config.yaml
norm: "batchnorm"
stem: "single"
init: "torch_default"
max_precond_dim: 1536
merge_dims: true
adamw_lr_other_params: 0.0017
batch_size: 64
Rows from block 6 of a small multi-label audio tagger, named by matrix and row number. Rows with one number belong to one channel. Each number is 200 + 30 x the weight over its row's rms, rounded and kept within 0 to 999. All counts start at 0. After the name is the row's rms in percent of the matrix's.
After each channel's rows are labels from the 100 clips, of 14976, where the channel reaches its largest size: "top examples" is what is common among them; "loudest band" is the band of the loudest frequency at the time of the peak. Only what is clearly more common there than usual is listed. The data: read English sentences (LibriTTS-R).
# filt: filter width-5 conv, dilation 2 (model.blocks.6.filt.weight, 320x320x5, each kernel summed), inputs 46-91
# gate: gate width-5 conv, dilation 2 (model.blocks.6.gate.weight, 320x320x5, each kernel summed), inputs 46-91
# out: residual pointwise conv (model.blocks.6.out.weight, 320x320x1, transposed), outputs 46-91

filt.116,115,178,189,208,179,200,220,188,183,176,187,245,146,251,232,269,183,155,208,151,195,208,234,166,213,226,199,230,231,241,141,174,188,146,218,182,167,213,208,210,205,225,236,210,168,197,228
gate.116,108,185,220,214,226,181,182,193,201,232,201,208,212,196,175,200,171,237,203,182,159,249,215,205,222,194,214,231,180,265,193,242,170,180,187,229,213,226,158,198,196,198,142,217,167,205,215
out.116,113,177,197,200,211,190,192,232,190,207,169,206,189,152,202,201,181,160,234,151,221,177,150,203,120,247,177,177,205,228,200,209,170,228,202,220,182,248,194,208,175,220,230,220,163,142,212
top examples: the word "he"
loudest band: 250 to 500 Hz

filt.217,092,211,201,197,154,182,221,213,169,190,199,198,169,233,202,202,236,171,220,173,127,233,259,186,228,216,210,189,185,211,179,211,194,172,191,227,154,191,204,167,165,223,130,214,162,201,155
gate.217,103,218,149,224,208,233,215,190,239,242,223,194,196,204,189,213,203,151,231,253,193,200,205,212,223,138,210,221,186,235,207,191,201,191,221,188,205,168,232,202,193,193,177,197,223,287,213
out.217,096,222,192,221,156,211,199,182,187,198,206,163,211,175,223,181,163,136,203,135,207,188,212,208,173,183,137,204,218,227,156,245,197,174,177,167,206,197,225,190,188,262,179,172,142,205,209
top examples: the word "i"
loudest band: 500 to 1000 Hz

filt.55,096,186,184,219,258,213,156,177,221,197,194,221,218,182,143,179,214,262,245,197,184,146,198,192,251,195,232,143,181,150,178,230,150,165,243,202,199,177,142,210,205,136,190,205,214,171,210
gate.55,093,167,160,167,188,213,235,129,154,167,204,185,201,237,214,287,153,177,177,220,205,234,141,184,189,189,186,215,221,187,190,195,253,163,187,186,170,255,235,210,161,191,166,183,195,177,201
out.55,087,185,170,174,236,166,195,221,207,199,202,188,161,223,174,171,183,245,180,235,201,168,192,184,209,231,209,203,184,173,175,181,189,166,201,186,185,186,151,219,222,159,183,164,210,211,235
top examples: the word "i"
loudest band: 500 to 1000 Hz

filt.174,112,249,163,180,173,218,271,225,188,206,159,233,190,218,182,170,140,219,169,218,182,226,197,219,248,202,205,196,166,186,140,197,178,227,219,194,228,233,197,161,185,194,179,205,217,257,136
gate.174,109,238,129,149,211,295,151,136,154,223,192,172,189,214,175,212,180,192,213,214,224,210,205,203,225,163,215,196,224,222,206,193,213,223,217,203,198,156,180,159,153,237,142,186,230,241,209
out.174,106,192,204,167,204,218,201,217,227,223,206,180,212,179,209,207,143,219,199,129,197,243,193,220,237,209,219,258,174,165,185,223,176,237,215,190,229,232,183,126,157,181,170,204,157,215,177
top examples: the word "i"
loudest band: 500 to 1000 Hz

filt.27,102,173,197,187,212,245,181,186,200,178,239,176,260,201,183,124,228,202,173,181,186,215,198,209,198,189,223,192,206,176,201,199,197,163,217,153,181,179,222,238,193,180,179,238,220,209,211
gate.27,096,202,175,227,180,197,218,150,172,201,241,188,210,181,236,192,178,269,193,256,190,263,226,223,209,205,144,151,208,220,234,217,164,212,171,193,172,156,210,187,179,170,192,208,230,248,200
out.27,101,183,184,248,177,159,220,209,141,179,179,189,199,195,266,207,195,158,219,155,215,224,167,198,233,239,193,273,197,245,166,197,173,202,148,171,186,159,217,190,226,211,198,188,242,205,200
top examples: the word "but"
loudest band: 250 to 500 Hz

filt.137,103,190,161,217,194,149,169,186,281,199,219,196,225,126,247,178,210,158,196,217,251,208,220,189,200,188,198,226,231,249,166,175,197,180,146,220,245,84,178,221,189,206,178,165,220,215,141
gate.137,094,212,223,163,183,184,187,112,237,123,222,160,187,237,184,145,172,203,177,205,135,134,196,196,244,226,127,154,190,218,260,192,195,147,222,182,197,187,217,219,228,162,159,225,240,149,253
out.137,103,128,162,187,205,183,208,245,179,159,200,161,129,145,230,188,227,180,163,175,199,239,219,152,210,213,193,196,198,205,226,171,203,165,214,206,181,225,207,185,160,230,180,204,192,221,201
top examples: the word "was"
loudest band: 250 to 500 Hz

filt.278,105,204,207,224,213,221,205,225,204,232,183,205,167,228,261,261,173,209,165,242,229,228,168,192,236,181,213,192,219,212,198,213,245,168,209,225,162,147,240,168,192,144,180,215,182,161,260
gate.278,106,185,235,261,163,195,173,217,205,219,229,193,196,208,219,177,190,193,140,215,178,249,221,163,248,172,199,214,184,192,216,241,203,190,220,192,226,225,192,169,264,216,166,223,182,196,177
out.278,105,224,201,197,157,208,209,207,260,194,199,205,143,235,232,256,239,231,194,232,180,156,195,199,194,223,179,220,238,191,202,193,216,148,174,211,167,146,220,176,245,219,193,175,194,142,206
top examples: the word "said"
loudest band: 500 to 1000 Hz

filt.25,103,211,199,172,160,263,228,176,207,163,171,150,189,234,224,186,213,109,182,205,189,180,202,169,227,157,189,191,182,219,228,188,254,223,218,188,237,165,150,159,192,241,168,152,234,230,209
gate.25,098,185,171,192,190,191,190,163,165,209,265,229,148,216,238,194,203,212,233,215,182,230,145,168,217,195,250,198,186,197,134,230,171,241,216,212,230,228,159,222,165,193,186,185,221,213,192
out.25,110,199,189,168,181,180,143,180,250,185,210,163,210,213,227,192,213,147,201,173,226,204,233,284,186,227,242,226,242,227,252,248,179,197,218,201,157,191,167,184,134,261,201,173,207,208,199
top examples: the word "i"
loudest band: 500 to 1000 Hz

filt.23,090,176,235,173,229,255,229,159,227,206,229,187,196,226,226,258,202,263,243,226,239,182,214,166,169,237,180,229,228,172,231,184,186,187,215,190,191,208,167,231,238,179,158,192,137,196,206
gate.23,091,206,216,209,210,234,209,183,244,175,191,239,198,265,221,190,228,235,215,143,226,182,210,156,147,224,193,211,222,197,187,177,188,244,197,176,173,166,138,209,184,193,163,195,215,225,217
out.23,092,167,199,209,234,221,215,188,235,237,277,176,229,197,206,204,190,223,239,213,233,217,219,164,244,186,184,198,250,232,104,202,195,211,200,220,159,225,191,221,214,195,174,175,151,209,232
top examples: the word "be"
loudest band: 250 to 500 Hz

filt.104,093,212,234,214,163,189,203,207,193,252,252,179,233,194,236,235,191,164,188,220,196,238,190,224,224,217,170,211,259,227,196,227,116,173,178,206,268,258,216,138,197,190,207,200,154,187,230
gate.104,105,120,133,220,221,181,189,198,208,152,220,242,171,271,254,252,172,149,245,238,173,215,132,234,206,198,184,144,215,225,190,172,250,208,188,179,180,184,166,193,156,186,204,220,202,193,172
out.104,091,177,201,165,204,155,191,202,214,206,231,184,239,186,252,194,230,147,231,188,205,195,201,253,224,169,202,133,164,229,169,237,203,193,219,192,236,224,218,194,203,145,244,228,209,232,162
top examples: the word "i"
loudest band: 500 to 1000 Hz

filt.131,101,201,271,178,236,214,195,169,234,217,200,240,228,176,206,196,183,187,202,162,209,254,187,252,245,162,161,213,231,264,166,129,196,219,208,244,174,199,190,183,283,231,188,209,153,174,179
gate.131,094,181,188,123,207,182,157,170,222,204,136,248,179,237,197,180,235,226,200,187,225,275,205,178,188,195,150,256,187,261,203,207,213,195,173,215,172,154,212,200,202,222,173,197,182,194,147
out.131,094,191,216,208,249,217,186,198,171,141,164,305,257,189,186,235,247,183,202,195,181,229,141,185,198,150,236,209,247,203,213,154,198,213,184,233,134,235,227,168,241,191,235,191,195,209,241
top examples: the word "the"
loudest band: 250 to 500 Hz

filt.178,097,192,195,177,133,209,174,227,205,160,199,222,178,196,228,234,213,223,224,163,218,208,213,173,188,182,124,223,239,245,202,180,217,168,275,209,150,232,182,212,192,161,230,147,212,187,198
gate.178,097,142,171,204,211,136,225,180,200,198,204,193,236,209,157,202,224,191,210,178,205,165,215,178,191,198,221,246,216,168,264,228,158,208,193,181,250,181,227,189,202,217,202,150,168,212,212
out.178,104,199,173,215,196,216,175,209,167,170,169,211,186,184,220,149,212,175,171,137,226,163,232,158,215,212,166,194,224,210,243,193,194,240,214,201,171,230,243,182,176,245,294,211,201,146,231
top examples: the word "but"
loudest band: 250 to 500 Hz

filt.186,099,211,213,217,194,212,226,197,240,234,166,244,164,172,218,160,286,198,190,276,220,184,193,231,244,198,209,179,191,198,198,188,245,171,209,175,191,215,204,171,178,159,171,159,209,188,187
gate.186,103,222,222,219,198,154,174,216,217,248,198,182,181,168,171,115,220,203,201,174,204,257,234,248,205,160,245,219,194,211,175,244,168,169,183,157,161,241,192,215,229,172,164,123,137,171,192
out.186,099,225,258,165,185,167,220,233,172,190,199,224,200,198,207,156,225,189,168,192,275,233,218,256,228,244,168,187,216,205,180,218,179,161,233,124,216,152,169,203,187,214,236,189,195,181,217
top examples: the word "but"
loudest band: 500 to 1000 Hz

filt.308,096,199,212,170,232,162,202,216,165,190,185,221,185,225,192,229,195,190,219,183,175,222,220,232,201,159,222,214,202,161,191,191,213,228,216,235,180,153,256,237,170,260,212,162,188,170,159
gate.308,088,131,195,191,186,207,216,191,212,256,197,226,216,216,180,182,177,206,201,266,238,217,252,168,230,177,206,151,204,233,194,215,187,174,233,248,198,223,152,181,202,221,167,203,188,148,190
out.308,100,197,216,169,186,243,206,233,214,184,272,173,197,198,204,199,208,199,202,223,156,166,207,213,180,217,202,254,197,162,240,202,195,180,192,199,169,183,217,227,203,240,225,164,208,202,140
top examples: the word "said"
loudest band: 250 to 500 Hz; 500 to 1000 Hz

filt.180,099,216,230,198,235,240,171,183,213,230,201,236,221,209,204,233,232,168,174,235,194,225,197,184,182,239,203,201,233,216,219,208,238,155,181,185,154,207,205,163,161,203,180,196,184,165,195
gate.180,107,197,187,214,155,206,185,227,221,192,255,193,180,187,161,202,206,150,239,201,234,241,250,214,249,234,180,192,206,218,201,218,204,179,168,187,180,218,206,235,234,146,166,159,163,212,188
out.180,108,191,227,179,217,196,130,209,154,222,199,247,192,248,194,238,214,233,182,234,195,209,189,207,229,227,154,248,208,203,239,208,175,191,199,193,194,217,205,197,225,280,199,208,187,218,232
top examples: the word "you"; the word "very"
loudest band: 250 to 500 Hz

filt.313,103,224,226,201,239,177,242,214,247,226,205,204,222,164,202,172,204,196,135,205,175,169,225,181,204,250,231,224,193,220,184,192,208,204,231,213,169,198,189,258,168,278,187,213,217,242,243
gate.313,118,210,199,188,197,260,191,244,166,184,238,200,189,208,253,245,216,183,216,239,186,216,220,206,199,162,219,243,186,190,209,212,283,195,197,192,243,196,146,201,210,194,163,160,177,176,214
out.313,109,204,187,200,216,137,225,224,221,186,214,216,182,185,113,231,150,195,217,186,183,200,217,198,196,251,247,223,167,234,192,182,161,238,241,208,182,166,247,190,158,169,224,173,183,192,193
top examples: the word "said"; the word "she"
loudest band: 4000 to 8000 Hz; 2000 to 4000 Hz

filt.309,113,158,167,222,175,166,181,183,170,193,201,208,161,192,178,166,212,195,220,239,232,177,207,230,171,239,207,206,202,175,232,210,179,243,210,172,206,190,158,194,221,277,137,180,179,229,214
gate.309,106,174,166,209,194,175,240,160,229,149,229,210,183,165,126,196,170,178,172,209,186,156,267,185,259,221,230,209,241,233,161,203,209,236,191,194,208,180,194,128,226,204,181,163,206,192,158
out.309,115,187,223,195,252,192,181,165,174,198,217,201,177,234,185,189,194,156,242,171,221,246,185,193,158,173,200,224,223,209,202,227,191,193,202,186,140,226,187,218,201,200,217,243,165,183,207
top examples: the word "she"
loudest band: 2000 to 4000 Hz

filt.148,096,204,212,175,198,214,214,206,162,185,163,116,270,176,192,181,202,185,188,193,201,255,162,190,192,151,190,197,206,228,166,161,274,186,171,211,163,212,210,151,222,223,214,218,235,160,182
gate.148,101,190,192,196,160,293,219,240,164,232,178,166,197,210,226,270,169,195,140,199,180,190,235,201,167,197,167,265,230,174,229,166,255,207,183,200,208,173,132,165,169,160,231,207,228,187,168
out.148,092,183,240,260,175,228,220,198,176,212,179,250,229,194,260,211,216,238,221,198,162,180,200,197,158,185,213,173,253,156,223,172,219,177,133,180,190,213,227,230,249,186,215,214,207,198,215
top examples: the word "said"; the word "she"
loudest band: 250 to 500 Hz

filt.162,102,203,228,217,225,217,188,212,196,147,190,162,213,163,167,225,160,183,219,240,192,204,202,187,154,173,189,187,245,190,149,180,181,192,196,222,232,170,174,245,255,193,194,227,189,233,238
gate.162,108,253,182,223,259,230,168,194,186,147,227,233,161,187,159,242,164,196,182,141,179,149,187,197,241,198,145,200,161,208,199,195,192,216,147,188,242,163,228,232,171,219,203,228,208,218,198
out.162,097,213,195,197,174,184,220,157,206,173,192,206,222,145,174,222,191,204,206,204,228,192,234,159,198,211,193,181,260,247,150,182,234,218,181,213,192,210,168,210,206,166,155,206,207,198,183
top examples: the word "be"
loudest band: 250 to 500 Hz

filt.238,103,168,218,188,230,180,204,220,216,196,227,194,217,191,171,201,250,222,181,184,189,201,271,193,172,204,230,158,261,170,156,158,180,235,182,249,193,164,156,209,178,206,224,153,202,216,213
gate.238,103,177,216,205,171,204,232,230,183,215,198,193,190,150,207,200,199,125,184,220,225,143,207,185,248,214,258,153,156,198,161,254,206,206,167,170,232,209,217,175,205,221,235,232,183,172,261
out.238,111,224,181,221,199,200,168,199,187,179,215,190,178,177,184,206,221,224,192,188,157,262,235,141,237,210,170,238,195,167,184,199,168,209,174,234,205,218,209,218,206,174,215,151,149,201,216
top examples: the word "was"
loudest band: 250 to 500 Hz

filt.249,101,127,217,213,199,200,192,206,247,149,184,232,183,199,150,220,192,163,240,186,179,199,212,182,119,189,173,222,217,225,204,217,217,198,218,124,210,206,201,251,196,199,202,210,210,240,180
gate.249,100,193,199,164,190,202,209,184,225,182,227,157,202,183,141,211,175,168,170,232,234,208,253,184,174,140,190,265,189,166,286,240,206,236,206,229,208,226,204,228,255,223,207,236,214,179,232
out.249,097,261,185,262,166,214,188,217,223,191,152,228,138,178,175,246,140,222,158,172,179,203,151,238,115,205,216,197,213,197,213,175,225,194,215,232,195,195,245,179,255,199,185,244,210,152,209
top examples: the word "was"
loudest band: 250 to 500 Hz

filt.22,094,257,192,188,138,229,186,158,207,210,218,198,187,168,247,143,204,183,158,188,194,158,185,188,214,205,264,227,187,207,249,195,275,255,216,223,171,169,208,216,197,227,210,233,129,163,189
gate.22,097,219,189,231,175,232,193,202,218,124,185,188,196,176,180,216,220,192,123,177,223,169,153,169,182,243,200,176,207,246,234,201,194,188,222,227,235,169,186,252,153,274,256,197,156,141,192
out.22,097,206,183,169,191,184,224,237,182,219,219,193,192,207,220,179,207,218,176,173,218,121,243,246,249,210,236,204,182,180,232,241,251,252,203,238,214,160,222,151,228,228,195,207,197,231,206
top examples: the word "was"
loudest band: 250 to 500 Hz

filt.151,110,164,206,246,213,180,186,159,206,179,213,202,154,228,195,208,207,145,178,181,230,191,228,238,197,167,204,174,208,246,222,268,134,188,171,170,169,196,210,243,176,194,247,191,175,211,203
gate.151,093,206,196,212,178,188,229,121,181,211,206,254,155,160,258,167,161,225,193,220,187,179,156,224,172,116,176,238,185,186,197,250,166,183,220,173,178,131,175,214,128,190,196,183,231,214,147
out.151,105,196,196,178,222,174,161,224,185,202,213,211,101,239,208,202,244,200,181,229,234,214,151,216,164,200,152,237,198,266,189,242,214,245,200,216,176,179,218,176,230,203,239,158,204,192,176
top examples: the word "you"
loudest band: 250 to 500 Hz

filt.98,096,156,234,172,239,179,149,195,198,145,180,172,199,193,201,196,141,136,189,212,208,179,227,186,177,198,227,160,229,193,222,172,213,225,220,190,207,161,223,173,219,233,204,139,176,238,209
gate.98,103,184,180,210,230,189,227,221,227,204,211,170,200,206,148,211,221,215,224,253,213,247,254,144,182,161,160,235,218,123,239,230,210,166,187,229,184,231,222,167,170,180,179,219,142,176,157
out.98,104,174,174,232,237,170,201,186,127,157,185,192,177,191,165,194,213,157,185,172,249,198,217,141,187,194,226,228,240,204,217,161,214,235,219,174,193,131,203,222,193,233,194,152,222,209,222
top examples: the word "he"; the word "said"
loudest band: 250 to 500 Hz

filt.70,099,210,193,181,206,224,218,194,169,182,105,187,202,157,269,153,186,191,191,165,185,205,189,239,168,212,188,206,267,174,149,166,231,227,232,172,205,248,207,203,194,225,167,249,167,202,233
gate.70,104,213,217,234,219,180,167,155,224,257,251,139,214,179,129,153,212,230,216,186,188,198,228,226,176,222,229,153,208,207,227,150,169,215,197,203,165,148,237,179,184,154,228,193,240,235,172
out.70,113,194,171,232,255,184,149,218,195,220,202,182,222,224,201,167,197,190,191,193,249,191,229,177,187,173,185,215,231,171,179,166,203,179,237,224,230,241,231,230,153,192,191,184,152,231,167
top examples: the word "little"
loudest band: 250 to 500 Hz

filt.34,096,225,192,230,181,166,210,185,223,197,177,196,213,189,190,194,189,195,197,216,202,192,166,182,223,191,208,242,172,199,249,185,241,171,201,196,202,132,211,164,177,192,204,178,186,214,200
gate.34,103,156,206,229,225,192,183,149,220,221,153,188,235,222,198,235,219,187,180,184,204,161,239,197,192,104,208,233,198,199,227,237,198,195,161,159,168,195,189,189,166,222,224,207,172,192,240
out.34,099,212,177,219,221,201,208,208,162,213,191,201,209,188,185,202,162,193,165,251,185,202,209,187,219,206,202,276,164,196,159,190,196,197,177,191,212,171,213,149,216,187,224,150,180,122,222
top examples: the word "was"; the word "with"
loudest band: 250 to 500 Hz

filt.213,110,206,195,166,204,194,181,162,162,225,169,231,219,209,251,177,206,158,163,234,217,176,206,202,204,195,124,202,221,272,205,220,179,118,214,211,178,140,222,196,209,211,189,223,217,178,248
gate.213,102,133,176,199,179,193,182,206,189,209,187,126,190,192,217,160,173,232,179,191,146,210,175,210,190,193,213,236,189,189,195,220,216,195,209,195,183,218,195,197,193,171,137,168,279,195,129
out.213,096,198,204,195,164,220,192,195,148,207,221,207,211,197,222,164,164,214,231,220,243,209,174,245,171,200,143,206,184,250,204,244,219,214,160,186,112,175,255,237,176,236,205,249,174,200,205
top examples: the word "you"
loudest band: 250 to 500 Hz

filt.11,091,260,226,162,215,155,209,190,232,215,205,149,201,210,179,151,219,246,251,157,203,245,250,211,176,188,171,194,239,163,236,218,202,191,189,146,197,257,190,174,226,232,203,188,259,164,167
gate.11,097,176,188,210,211,215,222,188,228,200,162,178,145,215,188,219,190,144,228,203,199,266,261,136,209,181,191,182,237,206,200,221,192,217,186,216,231,226,212,197,245,174,174,190,248,193,216
out.11,095,183,167,224,198,250,167,162,289,149,208,215,228,185,212,171,214,213,198,247,203,251,291,225,194,198,245,255,224,258,182,215,201,196,202,219,221,263,165,204,238,204,207,181,245,144,171
top examples: the word "he"
loudest band: 250 to 500 Hz

filt.294,093,238,156,211,199,233,236,255,179,237,207,207,117,193,247,189,192,188,232,206,215,186,222,171,249,225,174,243,212,285,207,212,195,190,211,183,234,178,200,208,203,164,207,231,218,223,210
gate.294,094,210,196,216,246,202,150,260,206,218,224,224,216,228,178,245,221,191,175,235,206,220,176,128,235,185,222,172,231,209,234,199,225,186,217,221,194,205,151,250,207,200,216,194,201,196,198
out.294,098,176,140,200,200,221,149,216,196,225,136,195,200,205,241,162,184,171,242,187,152,192,168,164,255,249,174,230,223,242,206,215,138,183,238,198,220,272,239,177,219,216,216,198,162,189,175
top examples: the word "the"; the word "of"
loudest band: 250 to 500 Hz

filt.106,090,205,215,220,243,222,210,181,144,221,241,262,170,127,213,224,266,163,190,171,236,219,164,242,196,181,191,207,185,226,190,164,224,210,184,200,209,159,203,225,161,201,203,167,157,150,223
gate.106,092,202,182,143,221,179,227,207,180,204,264,209,194,183,213,238,217,209,191,243,176,244,222,215,195,221,180,226,233,174,211,188,194,227,248,264,194,196,192,191,155,179,177,208,199,182,173
out.106,096,233,225,232,220,237,239,197,205,217,206,164,206,212,174,221,232,101,261,186,154,199,219,238,214,251,186,212,144,166,247,172,193,181,189,174,203,209,205,197,185,229,215,188,167,154,205
top examples: the word "little"
loudest band: 500 to 1000 Hz

filt.40,100,174,228,216,191,226,210,190,175,209,188,177,200,228,208,144,239,221,170,162,206,187,219,206,247,169,201,190,236,212,162,227,185,171,177,219,238,189,200,203,212,253,188,176,170,221,205
gate.40,102,209,175,172,224,220,177,131,199,157,219,200,169,206,174,211,154,225,226,218,194,181,239,183,215,125,244,234,187,214,198,196,219,193,214,259,166,259,194,189,207,192,175,210,228,169,252
out.40,102,145,205,179,212,181,184,239,155,190,232,148,197,242,206,239,230,222,186,203,199,149,187,193,228,152,176,213,219,213,200,161,193,155,175,209,247,177,185,169,176,202,195,184,211,166,230
top examples: the word "she"
loudest band: 500 to 1000 Hz

filt.49,108,194,237,257,223,196,156,173,159,191,193,208,192,214,244,215,190,204,197,251,209,155,200,137,204,194,165,199,208,229,238,181,281,245,200,216,194,201,151,213,199,244,228,170,227,238,227
gate.49,103,175,182,151,151,210,211,215,184,164,156,152,218,166,250,236,235,205,187,158,179,249,225,200,261,167,240,244,209,182,138,174,207,229,195,251,205,204,223,173,255,187,201,181,186,220,168
out.49,116,238,232,227,191,218,149,213,239,171,145,201,219,247,212,206,191,212,165,226,144,218,214,195,229,191,209,135,188,203,186,242,216,212,217,162,179,198,170,226,199,204,261,259,231,145,204
top examples: the word "said"
loudest band: 4000 to 8000 Hz

filt.123,105,171,194,230,219,190,167,212,196,145,198,169,202,191,186,147,184,164,205,203,170,179,183,223,226,212,225,179,161,188,257,219,186,233,178,209,154,157,170,196,201,209,203,191,146,185,194
gate.123,094,178,195,179,201,161,201,188,192,206,174,235,187,190,222,229,181,206,217,164,179,223,219,272,212,204,237,226,166,207,198,264,222,197,207,163,140,227,155,147,153,134,166,181,191,208,208
out.123,111,255,185,222,213,189,207,189,224,102,202,192,175,156,144,183,234,171,150,175,165,235,126,199,281,238,182,174,220,188,180,241,171,221,185,202,185,157,188,204,233,221,206,179,208,224,154
top examples: the word "no"
loudest band: 250 to 500 Hz

filt.121,114,206,203,205,255,178,246,177,168,178,150,229,167,151,187,153,151,195,206,166,219,212,226,222,190,193,212,193,197,184,247,208,241,157,238,112,190,233,248,221,160,195,200,174,180,235,198
gate.121,107,236,200,163,156,170,192,211,183,174,176,235,196,190,186,139,225,202,219,200,227,217,203,225,234,189,164,179,231,152,173,204,255,181,209,184,259,171,222,208,165,242,204,227,230,157,176
out.121,100,183,219,205,198,139,207,135,182,218,234,195,196,203,188,253,161,237,185,204,232,169,178,254,174,204,246,172,196,209,209,167,203,193,219,176,189,248,151,257,197,235,195,200,215,180,186
top examples: the word "that"
loudest band: 500 to 1000 Hz

filt.287,095,238,204,147,223,254,173,171,131,227,202,268,194,190,241,229,172,208,247,188,155,229,204,212,205,247,192,204,222,197,196,181,200,191,199,220,169,230,212,247,201,161,221,228,200,188,214
gate.287,098,162,235,216,174,227,192,187,190,224,179,171,175,221,203,204,264,222,206,203,234,206,200,241,207,197,162,221,159,157,166,185,197,214,181,177,170,214,155,191,205,207,248,178,191,182,199
out.287,091,226,261,176,212,192,172,153,214,210,210,220,242,241,233,221,216,180,182,240,209,244,126,178,228,187,200,179,191,252,177,181,190,211,168,200,157,194,190,195,237,199,191,180,246,199,216
top examples: the word "she"
loudest band: 2000 to 4000 Hz

filt.89,115,196,222,161,173,182,187,222,184,191,204,216,150,216,236,272,216,167,271,200,183,184,253,212,240,187,173,116,165,203,162,216,175,170,182,196,221,202,205,210,146,192,185,147,205,167,199
gate.89,110,153,227,157,162,200,255,223,255,214,188,230,192,199,232,152,195,182,187,194,257,197,167,128,154,212,181,237,215,239,207,241,221,213,216,239,191,211,190,196,233,292,187,221,181,197,135
out.89,109,162,200,198,190,199,186,160,217,154,196,174,186,240,165,266,172,194,204,216,235,187,172,138,253,126,189,157,190,263,146,215,214,162,119,199,178,196,197,194,164,196,249,150,220,223,202
top examples: the word "out"
loudest band: 500 to 1000 Hz

filt.209,098,201,200,176,212,247,177,173,205,192,223,217,135,178,177,210,219,219,190,159,203,141,203,156,169,269,206,148,219,213,201,189,193,138,171,191,227,198,224,164,213,237,213,258,219,256,193
gate.209,099,263,172,238,218,211,194,197,166,210,180,213,253,192,167,149,198,181,187,197,164,198,225,232,208,163,212,235,159,212,279,198,227,227,225,204,195,213,150,154,169,190,181,187,189,179,186
out.209,094,225,175,235,256,201,172,182,257,297,210,226,205,181,249,205,190,213,244,201,259,233,193,210,203,195,179,169,231,233,174,181,208,133,181,164,172,189,252,177,135,245,194,240,182,211,221
top examples: the word "you"
loudest band: 250 to 500 Hz